config.toml
model = "image classifier"
arch = "nf_resnet"
activation = "relu"
depths = [5, 5, 5]
stem = "deep"
label_smoothing = 0.1
init = "kaiming_normal"
optimizer = "soap"
shampoo_beta = 0.99
adamw_lr_other_params = 0.0016
batch_size = 256
epochs = 35.5
lr_schedule = "step"
weight_decay = 0.09
Rows from block 11, named by matrix and row number. Rows with one number belong to one channel. Each number is 128 + 24 x the weight over its row's rms, rounded and kept within 0 to 255. All counts start at 0. After the name is the row's rms in percent of the matrix's.
# convs0: first 3x3 conv (model.blocks.11.convs.0.weight, 96x96x3x3, standardized in use), inputs 64-79, a 3x3 kernel for each
# convs1: second 3x3 conv (model.blocks.11.convs.1.weight, 96x96x3x3, standardized in use, transposed), outputs 64-79, a 3x3 kernel for each
convs0.3 105 [134 122  74 111 129 100 169 130 114 123  89 129 129  87 107 143  90 108 151  76 123 136 129 111 136 117 156  98 169 105 161 130 107 102 130  94 116 136 112 131 131 149 101 134 163 120 108 184 113 129 159 148 153 168 135 150 175 143 120  84 134 121  84 121 122 139 130 123 146 123 114  91 112 174 162 133 100 120 183 133 145 126 118 124 116  98 114 129 137  91 117 174 105 154 135 143 155 107 165 112 133 101 143 137 105 107  92 143 129 143 152 108 152 154 101  98  63 138 112 108 123 135 157  73 128 136 174 138 107 122 138 109 155 128 126  86 174  86 136 105 108 119 118 118]
convs0.4 099 [137 110 134  89 106 118 140 143 120 122 117 131 143 112 157 173 135 143 112 101  88  80 136 113 117  96 112 112 138 119 139 165 122 138 147 116  63 130  86 130 115 136 144 132 111 166 122 122 105  98 121  86 135 123 109 141 131 118  93 123 103 103  73 131 186 127 129 155 136 121 125 133 112 163 135 147 158 124 139 197 157 122 109  98 152 138 135 133  72 157 136  96 146 100 168 126 154 164 134 149 113 144 105 139 142 137 125 150 124 135 120 114 123 156 156 126 133 106 138 110 105 127 146 122  96 157 111 144 179 134 128 145 102 121 151 127 143 130 123 136 117 165 122 161]
convs0.5 094 [122 154 116 131 145 148 158 117 130 162 150 139 102 154 153 137  99 134 108 155 120 174 142 142 140 112 140 161 172 140 135 148 138  80 124  93  80 106  92 105 125 111 168 153  99 119 146 133 107 175 126 181 107 127 134 139 132 134 162 106 101 138 133 153 119 116 161 164 183 142 134 160 125 111 115  93 112 120 119  54  99 121 113 107 140 115 126 118 131 142 152 112 171  91 111 127 181 124 163 153 139 117 118 115 102  94 131 108 134  88 111 106  93 108 105  94  77 148 129 125 163 127 120 143  94 130 131 103 108  96 151 155 112 150 148 134 128 117  93 145 158  91 150 175]
convs0.6 101 [151 104  94 128 126 129 146 127 152 150 105 150 127 154 118 107 117 113 123 122 127 142 107 131 197 106 129  99 103 113 125 113 105 133 113 128 129 124 116 139  92 111 106 136 148 104 150 146  78 148 113 103 155 142 167  89 161 119 104 105 144 139  81 155 108 149 151  99 123 165 102 116 120 121 143 129 143  86 122 107 105 182 134 120 152 133 115 144 110 124 151 107 134  96  80 142 143 118 153 112 123 161 108 102 101  93 108 110 114  96 136 130 122 104 119  98 101 125  79 139 123  85 136 144 107 150 118 146 129 126 155  82 120 119 107 195 142 122 121 113 142 154 122  99]
convs0.7 099 [126 128 131 109 110 106 152 133  77  91  97 104 136 104 104  89 148  96 137 140 128 130 165 159 109  69 148 182 135 153 129 182 121 101 150 138 154 151 119 158 131 167 130 131 128 112 150 117 152 150 122 111 110 104 103 106 103 101 123  83 142 122 158 119 150 139 117 107 121 186 147 175 112 156 126 175 159 139 151 169 169 129 124 129 123  88 121 116  83 118 138  97 120 139 166 150 145 165 135 177 142 107  96 129 134  94 135 113  78  98 111 141 113 109 157 171 130 147 159 162 128 110  93  93 182 157 122 116 129 134 128 113 144 132 121 165 116 169 108 114 175 129 137 117]
convs0.8 104 [150 115 131 113 122 167 104  87 121  98  91  87 122 110 158 140 144 131 115  95 131 108 132 108 128 120 109 123 140 137 153  99 105 124 100 140 156 157 177 140 144 111 142 143 137 205 133 139 141 125 129 105 112 112 154 147 156 135 138 134 106 102 134 138 111 119 162 147  94 140 161 138 109  78 130 153 100 155 132 161 110 138 168 162 129  99  85 126  87  91 139 119 120 109 121 163  89 121 122 135 135 126 102 156 145 123  93 102 150 139 137 115 121 113 119 110 112  99  87 104 129  82 109 111 143  93  94 103  92 126 148 124 138 122 117 166 114 192 105  98  76 143 133 130]
convs0.9 100 [122 143 138 117 129 132 129 130 143 135 105 115 112 142 100 114 140 107 113 139 117 101 106  98 137 149 124 156 163 159 148 126 138 171 126 142 150 159 195 140 118 123  93  77  70 136  92 133 132 118 131 148 134 161 111 112  89  89  80 109 158 134 158 103 127 168 133 130 132 151 147 150 131 115  93 128  95 135 128 118 120  64 111 176 118 140 134 117 122 191 153 139 153 102 202 173 130 136 103 146 178 122  71 132 159 135 138 126 108  99 103 132 141 146 108 124  92 127 105 116 124 132 130 146 124  83 101 117 108 106 143  79 135  95 118 125 154 186 113 156 138  66 123  87]
convs0.10 105 [132 167 164 112 149  88  84 103  89 139 132 175 113 133  80 133 112 123 131 128 103 116 114 161 147 155 108 122  99 123 135 110 159 130 144  89 155 132 150 111 166  99 118 107 102  75  66 110 123 123 128 134 140 122 136 138 117 123 151 135 133 144 103 128  64 247 123 151 125  85 124 130 133 128 121 118 149 125 136 121 152 116 104 153 112 131 164 155 150 134 114  84 130 120 133 151 158 158 108 111 165 120 140 122 165 130 141 146 130 115 112 142 124 111 182 137 153 137 114 126 145 141 129 137 138 141 187 181 151 128 120 168 140 104 136 136 128 130 183 127 135 126 150 119]
convs0.11 100 [124 147 134 122 117 138 132  93 111 117 110  71 123  92 121 127 166  89 168 120 117 134 142 143 146 130 147 148 133 155 143 142 132  91 125 136 159 109 132 106 102 121 102 167 126 104 125 146 160 126 182 143 141 134 139  74 153 137 107 122 136 121  99 175 123 133 130 141 123 104 154 149 122 132 182 109 161 126 126 119 147 139 150 148 135 135  84 121 155 160 148 109 126 124 134 115  91  83 159  93 123 110  46 139 118 136 146  95 104 117 169 106 141 149 124 136 133 114 174  83 105 127 163 137 159 123 131  94  94 120 141 164 124 161 154 161 135 145  88 136 123 111  94 126]
convs0.12 102 [151 157 136 137 145 140 147 132 145 159 130 135  90 125 140 174 126 121 129 131 100 146 150 149 131 126 125 109 115  98 175 121 121 134 116 139 132 114 114 132 130 135 123 123 152 145 109 121 125 176 131  90  95 163  96  94  94 120 111 118 140 156 107 105 147 115 130 129 132 161 180 146 147 114 100 104 114  97 118 110 113 157 130 146 108  95 124 127  83 137 142 177 125 131 118 106 134 132 125  94 161 134 103 149 181  93 128 104 138 142 163 120 116 113 107 104 158  65 127 145 135 126 151 117 156  95  98 132 144 143 170 157 158 124 153  93 137 137 119 156 114 133 121 126]
convs0.13 100 [145 133 118 152 100 154 147 125 140 174 141 172 133  79 117  86 117  98 124  86 111 157 111 188 143  86 116 144 159 144 138 121 140 132 125 119 122 115 126 143 139 142 117 105 111 100 193 122  98 146 132 103 107 137 152 129 126 106 132 115  86  99 100 103 125 123  97 106 117 125 108 118 114 136 151 120 201 158  94 166 117 115 110 125 133 138 145 138 133 111 135 133 126 150 146 117 156 183 155 134 125 156 135 138 114 147 195 101 133 126 116 136 121 161 157  72 134 157  98 155 116 151  61 134 162 132  71 122 116 159 141 135 136  77 120 119 124 163 128 102 113  90 178 106]
convs0.14 103 [147 131 129  98 112 143 161 127 143 116 136 154 103 163 191 178 178 144 128 138 169 156 138 124 149 127 164  88 123 130 117  95 112 135  99 102 140 154 136  93 119 104 155 110 146 122 152 112 162  93  91 137  94 141 140 114 138 178 101  94 124 105  93 148 141 197  92 117  96 131  69  69 153 118  95 143 144 166 119 107 109 137 166 106  95 143 139 129 102 105 135 143 138  97 118  78 127 120 106 145 135 114  91 110  95 147 133 115 140 141 152 109 133 165 136 142 162  93 121 122 136 158 151 131 113 103 135 152 143 149 126 172 122 160 137 132 120 167 122 154 163 119 149 155]
convs0.62 087 [102 121  99 184 196 193 137 117 123  99 119 105 120  99 115 106 100 101 149 115 147  72 113  98  95  54  70 120 146 138 132 118 121 142 117 123 126 174 148 160 139 148 109 138 161 121  96 139 101 121 103  94  96 132 117 125 144 136 121 115 124 170 139 106 116 134 171 154 153 136 145 149 165 113 160 131 123 132 144 125 107 141 102 118 128 132 112 141 156 143 125 118 164 134 116 118 110 143 145 147 113 142 127 110  99 128 111  83 125  96 143 145 108 129 121  97 123 136 153 125 102 144 174 134 122 131  97 105 142 118 105 107 141 132 148 122 118 114 144  87  63  88 135 165]
convs0.63 104 [114 104 102 126 105 113 138 117 145 123 108 105 154 101 111 113  78  73 148 125 137  96 135 112 149 151 135 121 145 145  89  75  95 107 148 116 146 120 115  88 154  83 123 134 133 150  72 111 162 119 130 114 109 139 130 153 134 126 110 172 136 112 106 176 130 132 120 117 108 101 144 154 156 155 121 163  87 159 125 121 133 133 121 139 161 116 150 136 122 124 105 144 104 159 137 138 178 101 117 104 104 179 160 154 196 112 168 127 119 134 125 176 127 158 133 148 132 101  95 145 120 120  95 118 133 121 117 150 138 117 123 125  88 121 116  83 123 140  91 131  87 129 135 135]
convs0.64 106 [165  80 120 137 153  96 118 195 132 154 137 170 125 133 167 148 105 113 133 138 104 107  90 104 129 124 104 112 139 105 148 143 140 149 115  97 126 128 102  97 122 110 111 148 121 179 142 171 143  71  76 151 121  84 131 148  74 147  98 133 153 107 187  87 161  83 166 106 160 156 122 158  96 121 148 169 118 126 155  90 133 132  76 118 108 181 123 111 127 154 141  97 111 147 105 152 170  94 176 148 146 133 129 128 142 137 145 168 144 167  95 124 112 125 121 153 140 131  69 180  90  77 133 123  59 127 123 121 114 153  83 117 121 164 125 123 121 149  93 123 146  97 108 119]
convs0.65 097 [143  98 152 120  94 115 130 115 122  95 115 128 159 125 128 127 116 138 133 153 135  96 120 119 160 128 175 146 133 115 164 142 165 177 103 150 114 147 105 132 129 111 140  88 133 154 150 140 175 127 156 146 160 118 143 161 130 112 128 124 162 137 151 123 110  92 132 130 133 149 149 171 134 178 133 129 143  96 117 108 105  65  96 100 107  94 141 121  99 143 180 103 127 146 139 122 123 171 114 116 130 155 100 130 136 172 159 152 113 146 179 100 111  97 136 144 122 148 101 160 175 153 139 164 148 130 107 123 121 119 156 140 134 152 115 166 145 147 134  91 141 179 117 128]
convs0.66 101 [125 168 126 132 102  92 159 105 112  99 137 147 107 123 141 143 125 156 127 118 158 128 134 149 133 128 110 105 107  87  97  97 111 141 120 147 154 162 148 123  83 133  86 110 135  83 113 169 125 124 120 115 111 136 111 111 165 120 126 137 134 133 159 118 182 178 153 159 168 110 142 130 119 158 144 148 137 104 149 134  90 100 129 138  94  80 124 134 112 125 126 124 149 121 159 107 116 147 173 117 117  88 122 116 123 142 115  97  80 113 122  99 118 105  83  88 168 116 148 110 120  86 115 150 134  94 116 142 162 132 130 124 117 141 148 123 152 143 109 137 124 153 130 140]
convs0.67 098 [126  94 143 144 130 120 134 109 107 104 105 109  72  75 104 136 137 119 113 116 108 138 143 121 131 136 118 168 133 123 104 121 130 127  95  97 124 135 133 126 140 104 141 109  99  82 119  98 146 142 167 114  97 145 125 181 127 159 136 141 127 151 137 105 111 128 147 163 139 145 141 145 112 100  85 110 153 142 143 134 114 118 146 113 121 110 150 118  89 132 154 124 168 155  94 144 124 151 144 154 130 195 140  89 158  95 118 182  92  62  99 145 137 146 156 138 158 141 140 104 122 148 102 123 118 158 126 116 136  67 105 130 173 173 152 154 125 133  95 141 131 101  61 107]
convs0.68 102 [141 124 100 127 125 100 130 113 145 119 171  69 125 126  91  85  90 101 135 138 124 102 155 173 109 132 135 109 139  95 146 195 162 138 127 179 155  88 115 147 140 164 115 137 146 109 109 159  96 115  84 125 107 148 103 106 130 119 145 154  92 135 154 116 115 132 151 193 156 164 136 166 126 122 139 145 114 134 123 188 151 135 134 166 190 142 148 145 128 161 127 159 129 104 128  81 140 157 114 125 151 172 151  82 171 174 133 180 104 139  79 118 110 112 106 136 136 116 129 168 130 109 131 114 119 153 135 106  93 133 138 158  97  91 113 102 124 111 166 121 145 151 118 153]
convs0.69 101 [122 129 140 148 118 115 189 141 116 181 118 165 116  98  98 128 146 163 150 137 147  99 142 105 105  89  98 100 135 110 142 125 150 111 135 114 142 148 139 129 145 127 129 119 140 107 134 123 111 103 121 102 120 126 158 154 136 168  96 110 120 168 112 105 123 145 158 130 139 128 132 146 117 113 101  96  93  77  96 134 113 112 168 138  93 117 136 150 122 161 101  88 113 148 130 124  99  91 118  90 167 159 165 204 158 135 108 135 175 172 168 118 151 151 127 112 113 134 102  85  99 105 133 147 118 106 104 153 145 142 106 156 105  95 163 143 134 171 109 150 129 109 142 116]
convs0.70 099 [139 128 121  90 121  81 134 102 128 124 119 109 155 177 158  92 116 138  91  98 163 123  94 145 163 122 132 158 121 118 180 123 136 116 131 137 102  92 131 190 138 144 133  95 135 101 135 107 123 113 108 153 149 151 122 130 112 123 128  75 147 152 141  96 165  96 130 120 153 123 154 109 169 230 152 120 119 127 135 155 130 106 112  98  79 106  96 178 152 179 157 151 124 140 148 151 132 137 137 109 147  86 130 129 106 161 142 118 157 154 123 156 119 124 115 125 108  98 144 138 144 106 154 148 121 153 146 149 135 136 170 133 110 140  86 100 150 107 140 146 102  97 134 146]
convs0.71 100 [140 123 149 132 122 142 137 120 132 128 146 187 142 101 116 142 168  97 161 144 109 115 126 143 142 140 166 105  94  64 146  96  99 116 111 121 151 162 113  88 159  74 138 127 206 139 145 191 137 108 167 109 161 101 147  95 104 151 111 182  85 131 116 132 169 118 148 137  98 175 128 163 116 128 150  67  87 137 134 140 147 135 105 142 120 115 141 127 147 124 165 105 120 148 139 141  94 140 158 121 142  87 142 131 120  99 132 122 131 119  95 138  99 125 161 160 160 127 135 112 113 110 116 123 145 109 115 135  90 159 119 111 176 132 158 153 117 166 172 131 141 147 117 150]
convs0.72 102 [137 142 199 119 100 154 125 107 127 134 173 191 145 151 144 152 122 103 118 109 114 113  98 153 126 111 190 127 124 168 126 108 134 131 115 139 112  86 152 141 126 133 124 109 111 101 205 128 109 163 195 147 130 157 148 106 131  98 147 124 122 138 111 140 142 110  93 144 141 119 125 136 147 157 103 105 113 159 168 158 125  81 114 176 113 124 139 118  95 158 123 117 107 128 124 135 168 139 137 124 142 119 132  89 125 112 107 163  91 100 182 129  99 100  81 109 139 121 102 136 107 124 166 125 127 161 135 141 140 159 183 105 149 114 132 112 147 144 113 143 158 152 114 145]
convs0.73 105 [136 115 167 116  90 174 146  90 168 139 140 167 146 149 126 155 128 171 117 147 184 141 100 186 123 116 180 112 112 138 115  71 140 157  99 140 142 126  94 139 117 117 105  87  99 144 113 128 196 119 120 126 150 112 146  94 158 125 106 114 140 151 140 121  85 143 164 138 151 129 147 129 189 114 100 131 110 114 116 156 168 154 171  97  84 144  95 102 131  96 144 125 142 104 147 168 149 141 100 104 122 113 110 147 108 168 203 109 140 150 108 126 114 154 131 133 132 123 175 119 116 117 114  89 112 103 108 147  84 128 172  91 126 118  99 111 146 130 105 118 103 135 108 133]
convs1.3 097 [147 120 137 118 130 129 123 147 127 154 127 124 179 110 109 121 133 158 115 157 109 101 124 175 135 132 154 111 119 143 133 123 138 165  83 121 123 150 123 176 117 138 130 142 130 214 148 137 122 113 127 143 127 124 130 112 176  89 112 123 122 126 118 123 109 128 190 141 129 121 134 114 133  85  93  97  68 106 118 100 129  99 121 147 118 112 176 132 113 163 113 148 110 124 104 136 128 114 142 199 141 121 139 159 115 161 135 126 169 148 114 126 175 167 161 156 139 146 171 128 114 125 128 116 161 157 149 182 125 103 133 138 116 146 131 107 152 121 136 138  98 129 149 124]
convs1.4 101 [133 105 126 126 108  90 182 113 155 130  92 114 123 111 113 145 111 161 143 111 127 167 159 109 155 136 152  99 113  97 164 114 116 104  86 113 133 129 122 136 143 122 153 132 112 108 139 126 110 144 121 151  83 126 144 102 127 136 164 109 168 178 149 166 132 109 105  95 161 131 155 143 112  98 118 153 149 128 150 177 166 168 175 215 176 161 131 136 155  98 137 149 148 109 173 116 140 166 148 151  92 122 131 125 132 137 142 147 136  92 142 123 117 163  83  99 133 146  99 138 129 136 114 143 111  98 126 117 133 146 150 146 105 128 105 105 119 174 117  55  87 173 117 121]
convs1.5 096 [145 148 133 144 120 152 150 152 132 131 205 163 147 100 114 114 115 136 108 120 153 104  79  98 137 101 112 127 142 145 143 105 133 103 130 134 115 113 118 167 121 122 147  81 134 149 133 149 138 106 115 132  94 131 140 110 138 206 157 124 176 149 144 158 129 114 142 115 119 121  87  71  88 100 145  79  97 140 114 150 164 127  98 131 105 130 122 141 138 120 122 130 178 142 142 139 133 124 177 126 118 104 124 125 112 109 107 129 181 167 147 150 181 123 153 144 156 145 146 178 167 183 128 107 129 111 126 135  98 144 114 148 160 142 142 110 136 135 161 136 119 133 123 126]
convs1.6 101 [113 145 136 129 144 166 133 169 182 145 153 133 123 139 103 109 125 112 159 180 132 124  80 119 103 122 129 131 131 109 171 155 152 123 154 149 131 139 167 160 106 106 110 127 146  99 143 126 140 118 125 101  76 101 107  89 115  91 114 103 156 147 117 135 121 115 113  85 110 106 140 149 177 126 119 157 130 132 118 138 151 123 133 146  96 128 124 116 102 147 114 120 144  83 101 124 126 128 117 138  95 126 109 109  99 143 140 142 137 100  99 143 115 130 152 136 126 105 109 109 144 152 165 133 123 153 116 103 120 156 138 112 125 134 151 125 117 122 155 120 100 124 104 106]
convs1.7 104 [184 114 143 153 178 140 133  85 130 121 163 159 122 116 173 151 138 114 109 153 184 175 150 198 103 105 110  86 126 127 132 107 146 138 152 143 140 137 156 132  88 133 136  93 109 157 127 139 156 119 122 143  93 107 125 109 149 160 151 142 154 165 134 124  97 142 153 139 116 140 108 111  87  82 118 110 138 120 132 106  97 127 115 122 117 131 134 139  97 125  91 100 126 149 158 111 126 140 165  98 117 147  98 100 137 105 130 119 116 131 115 112 125 119 140 115 111 105 102 134 169 149 166 133 119 121 135 117 145 105 157  80  97 116 147 149 160 100 114 173 144 142 120 115]
convs1.8 100 [148 156 161 141 121 137 125 115 168 167 169 193 176  99 112 144 155 128 161 124 162 109 145 106  81 159 121 111 110 122 102  89 146 129 123 149 143 131 129 129 108 155 138 135 104 109 135 115 127 121 148 107 119 126 140 111 125 141 143 175 147 160 132  80 105 158 110 160 178 108 121 137 101  98 113 157 194 115  83 139 132 142 112 162 155  92 134 142 138 109 107 127 112 115 170 120 129 121 150 114 100 101 171 144 123 122 203  92 153 124 109 114  96 149 135 126 104 126 135 124 106 117 135 159  97 126 104 159 155 124 135 163 121 145 128 110 104 136 137 125 139 120 115 131]
convs1.9 101 [138 164 115 122 108 102  86  92  77 130 114 122  95 125 115 149 109 112 137 131 121 119 125  95 108 107 122 170 179 174 142 117 104 142 130 102  91 120  99 113 107 185 147 122 120  85 103 101 148 117 160 132 146 141 120 170 154 125 136 129 114 126 178 120 139 176 141 129 152 157 162  98  74  95  83  99 111 123 130 145 123 117 101 151  83 132 116 122 160 120 102 109 153 160 114 140 147 158 127 132 163 134 135 144 116 156 106 124 115 143 146 118 121 174  90 127 123 103 109  92 127 101 157 145 148 111 113 141 118 127 101 108  93 151 134  98 103 131 133  99 141 108 151 201]
convs1.10 103 [125 106 161 132 132 128 169 150 154 135 105 141 131 102  83 114 158 126 100 152 153 117 119 142  96 133 104 123 123  93  96 129 157  92 121 111 133 127 122 100 163 109 156 176 100 161 101 117 107 113 118  91 138 156 144 173 123 138 153  64 102 136 138 101 116 136 176 154 156 192 119 146 119 110 150 109 116 121 116  78 118 157 171 142 151 136 160 140 119 145 188 160 112 150 135 127 107 132 121 109 149 127 141 147 119 133 145 125 150 118 144 138 130 123  92  91 125 137 127 141 109 118 123 142 146 142  89 124 123  94 154 136 142 121 131 133 104 149 121 110 143 119 140 133]
convs1.11 098 [103 115 140 116 100 115 125 123 152 127 117 108 143 156 133 189 154 149 116  92  89 112 182 160 130 132 116 140 125 108 136 145 136 164 126 133 125 129 119 132 138 164 139 161 128 106 138 133 126 141 140 176 144 154 149 135 170 100 116 122 121 136 110 131  69  72 148  49 124 131 108 207  97 118 161  87 112 158 153 125  99 124 139 116 101 130 162 112  75  97 114 114  77 143 155 147 148 131 150 125 150 167 106 129 149 124 125 104 119 111 115 149 148  93  97 115 130 109 125 154 103 102 138 139 139 127 116 114 148 130 122 151 161 118  81 124 136 104 141 127 127  87 122 107]
convs1.12 100 [133 154 129 131 141 162 131 102  70 125 133 142 147 158 117 153 123 112 124 146 126 137  97  95 128 123 131 118 131 100 118 134 111  96 127 133 107 159 154  84 126 160 118 162 172 130 159 147 163 125 110 118 104 119 116 176 137  86 122 148 100 106 105 152 127 159 147 152 165 125 143 107 152 139 177 157 114 145 110 138 149 109 136 119 141 116 103 127 148 124 120 151 155 148 127  92 106 145 122 136 137  93  99 120 106 182 180 124 116 137 107 126 107 130 143 150 139 153 175 135 148 118 148 130 146 141 112 141 155  98  97  94 126 136 105  96 125 114 122 155 143 110  94 129]
convs1.13 098 [147  84 160 143 102 148 145 109 137 106 141 118 142 111 132 131 164 102 174 141 119 136 102 118 127 118 131 105 130 127 115 152 161 108 129 120 144 115 144 125 126 128 120  99 126 152 137 113 168 149 125 145 154 146 115 125  94 118 151 150 119 152 155 129 170 137 159 104 116 162 135 143 109 115 110 156 150 163 155 134 143 103 111  98 132  93 120 146 162 151 108 126 132 122 128 122 120  82 116 135 104 148 149 152 150 165 139 126 130 111 122 165 124 129 107 130  93  97 107 130 145 167 122 140 164 136 114 101 102 124 139 154 178 146 152 171 146 163 154 167 186 157 140 142]
convs1.14 104 [ 69 138 119  95  92 128  62 107 101  71  85 125  74 115  85 106 118  62 162 108 121 157 130 180 138 130 149 127 148 175 157 146 152 153 126 126 118 120 110 145 129 128 101 123 131 124 105 132 143 116 113 127 110 126 132 135 116  94 149 125 157 136 175 160  95 106 127 158 130  69 116 159 123 128 138 123 115 123 135 178 166 147 148 108 152 148 118  96 134 121 129  82 100 147 144  96 132 132 121 100 113 124  97  87 123 151 152 129 123 122 107 117 138 105 135 149 133  85 111 137 123 139  75 124 140 135 166 102 126 128 110 125 153 131  83 118 150 186  98 133 140 133 138  95]
convs1.62 096 [158 143 140 106 132 148 151 138 125 171 117 107 101 150 133  92 135 133 119 100 100 134 166 117  96 183 129 134 129 129 148 126 137  99 120 153 112 131 119  83 108 114  93  52  94 110 130 121  95 102  68 107 120 109 151 183 136  87 122 123 116 103 121 136 139 109 136 120 100 131 146 172 116  90 133 152 135 100 118 117 139 104 103 117 117 143 121 116  99 154 108 125  92 121 163 137 163 134 136 107 105  88 123 118 116 113 153 141 167 150 199 149 127 158 167 148 174 133 117 124 124 118 119 144 160 166 158 141 105 168 127 159 121 124 136 117 104 162 133 126 115 151 135 137]
convs1.63 099 [ 97 165 140 126 150 137 105 145 132 163 140 142 107 118 132 135  85 123 127 116 113 181 185 166 125 150 116 156 171 164 131 128 119 134 119 155 131 145 140  93 109 147 142 110 124 148 133 158 130 146 126 161 150 140 109 141 116 177 117 128 132  98 124 117 119 109 119 112 107 120 139  96 108  81 154 132 157 145 138 159 121 135 123 126 132 142 143 130  99 144 110 150 132 141 141 125 135  97  89 133 133 106 108 145 122 115 122 141  96  91 138 111 112 168 123 127 120 152 115 100 111 107  84 140 135 128 142  96 153 143 182  98  95  66 124 166 155 152 153 153 157 121 124 143]
convs1.64 100 [ 91 132 109  93 146 100 138 117 159  89 151 118 129  98 152 129 113 122 126  95 151 103 157  80 130 117 119 128  98  78 116 104 117 112 114  87 160 152 124 109 105  76 111  98 110  64  98 159 144 151 136 139 106 131 135 128 122 155 127 146 129 128  98 168 148 157 143 142 145 103 151 115 118 158 135 132 108 131 141 104 120 121 106 153 140 123 118 113  87 107 102 119 137  84 111 120 123 104  82 125 157  98 143 138 129 105 142 142  98 100 128 146 110 150 107 158 142 105 149 135 154  99 133 152 142 160 130 129 135 143 124 133 111 111  69 122 125 166 167 108 144 175 140 135]
convs1.65 096 [184 148 120 180 169  92 177 178 157 147 124 122 101 153 104 125  87 130 124 135 125 113 133 129 126 125 145 156 149 118 111 105 127 147 163 141 142 162 134 129  68  96 147 140 124  81 111 119  92 122 101 140 139  95 148 115 125 150 115 131 141 149 154 130 135 136 137 117 103 124  94 147 131 134 109 127 169 175 105 122 146 119 140 121  96  92 103 103 110  96 160 140 123 107 122 151 129 146 124 123 132 118 113 139 121 134 130  93 143  90  94 111 130 142  77 112 117 147 176 143 119 129 125  94 106  49 112 120 155 145 128 132  91 169 100 146 104 113  95 132 133 135 116 159]
convs1.66 099 [119  82  97 135 104 105 143 169 130 137 122 106 142 103 142 134 145 110 147 164 116 102 117  95 132 110 151  89 118 122 164 108 150 139 178 129 158 138 112 162 146 123 130 153 174 117 138 117 122 129 118 132 130 140 126 109 134  97 137 109 145 130 116 118 106  79 144 127  85 140 186 114 162 127 127 157 159 170 162 134 171 143 169 140 117  99 114 131 170 109 138  98 135 116 106 119 145 142 133 131  97  66 138 108 119 152 123 102 106 124 110 128 135 111 173  86 137  82 122 132 121 121 136  90 136  95 155 119 115 115 131 174 162 156 139 104 140 134 148 121 153 116  97 118]
convs1.67 099 [107 117 121 103 104 130 143 123 135 138 153 131 121 100 116  98 107  84 116 167 111 138 113 107 172 150 152 151 137 111 132 180 113 108 120 111 131 119 138 146  91 113 118 148 140  87  98 141 161 129 129 106 153 121 160 175 156 112 113 160 183 147 170 164  87 114  84 157 105 192  97 130 116 122 147 114 111 107 110  89 118 123 135 121 141 132 145 157 140 167 130 109  57 105  91  86 137 131 153 136 160 188 128 161 141 149 156 145 131  81 149 134 126 134 118 125 110  98  90 140  93 122 105 132 131 150 113 115 155  85  86 146 148 155 119 158  83 140 155  95 124 158 148 153]
convs1.68 098 [134 116 139 112 147 125 113  68 140 134 126 109 126 121 143 131 117  83 127 126  96 129 194 112 134 122 152  87 117 109 108 143 144 117 144 134 102 111 166 107 117 120 131 123 137 106 126 119 165 131 140 156 150 152 111 122 153 144  88 148 114 166  89  68 115 123 127 108  95 132 135 155  85 120 130 153 150  96 123 151 134 170 160 137 142 179  91 101 110 124 129 135 145 145 153 151 129 161 133  95 106 113  98 132 109 129 151 144 123 120 181 135  97 129 160 107 160  93 112  89 103 116 102  93 121 133 111 113 144 163 138 158 124 132 154 184 156 130 172 169 130 203 161 149]
convs1.69 101 [160 145 138  96  98  82 112 118 145 120 107 100 148 129 157 114 135 125 121 157 122 118 124 134 157 147 150 117 118 143 164 147 145 118 142 104 143 150 171 152 162 161 104 110 108 177 150 197 159 143 100  89 126 114 131 155 165 104  69  77 171 178 133 146 131 136 113 103 124 173 152 150 130 152 114 131 138 132 126 174 140 144 129 100 123 132 125 142 133 150 191 167 133 133 129 133 152 156 121 125 105 135 116  98 130 103 133 142 102  94  80 139 130 131 123 133 129 145 150 148 140 104 129 133  91  98 153 185 150 136 124 148 145 169 121 114 119 123 101 126 163 151 164 158]
convs1.70 101 [106 109 125  99 119 143 181 159 189 114 117  80 129 140 141 134 162 119 105 124 117 105 134 135 132 130 134 147 114 155 157 116 122 160 118  96  74 114 160 112 104 154 119 146 167 165 103 131  79 116 110 127 127  92 168 119 122 120 130 115 142 174 142 137  96 163 138 109 146 134 127 129 120  97  87 134 134 142 164 172 187 151 179 143 101 164 158 100 156 155 139 140 159 126  95 122 100 130 171 111 171 161 139 154 129 125 140 149 138 120 151 129 146 162 120 136 119 139 173 151 120 157 171 119 152 142 129  86 129 165 148 139 135 129  89 137 106 108 102 132 138 100 127 127]
convs1.71 095 [ 87 119 174 126 169 154 121 122 104 108 109 126 131 141 107 113 124 150 178 152 158 103 110  97 140 127  98 147 146 165 169 166 158 130 136 146 142 154 155 106 128 177 137 140 120 164 124 142 143 119 115 133 132 111 145 147 171 125 114 149 118 109  93 124 101 163 116  65 133 111 112 148 110 117 121 175 131 120 120 138 106  68  72 111 100 130 101 138 100 100 153 120 134 142 128 119 153 167 148 139 102 114 156 111 161 167 187 138 187 194 202 145 154 149 154 183 145  99 103 130 114 159 119 131 113 128 179 126  96 180 114 115 126 128 136 192 152  86  97 151  92 116 135  96]
convs1.72 106 [128 115 111 111 121 129 139 126 108 106 105  99  74 128 182 150 166 155 141 114 124 142  95 120 132 123 125 131 111 105 110  99 129 124 125 123 111 156 161 152 135 147 156 147 106 107 106 160 113  98 105 147 171 147 137  98 137 144  80 152 114 151 146 119 155 135 182 128  90 156 114 126  79 112 127  90 104 146  87 113 166 109 133 124 143 119  96 106 179 120  98  95 173 136 128 150 132 105 110 149 162 159  93 138 132 117 139 152 146 163 137 122 116 120 140 140 149 163 161 118 141 111 143 152 110 109 121 142 143  86 154 144 132 134 182 108 111 164  85 129 175 113 131 103]
convs1.73 109 [116 148 152 111 155 154  73 116 108 100 126 122 131 107 108 136 130 155  92 102 106  93 140 142 110 133 115 161 130 104 134 113 113 139 102 143 162  76 124 105 146 138 136 120 219 141 132 173  93 134 160 107 109 126 118  92 119 131 145 123 135 105 126 107  92 112 120 138 151 148 123 107 124 117 163 117 120 194  85  99 163 108 143 149 112 111 127 114 145 145 101 167 109 120 120 137 111 123 128 153 160 176 144 120 121 113 149 126 129 112 155 144 160 100  81 127 145 131 128 129 110 112 101 117 151 107 167 123 164 156 148 147 112 136  84 120 123 128 151 161 149 135 160 153]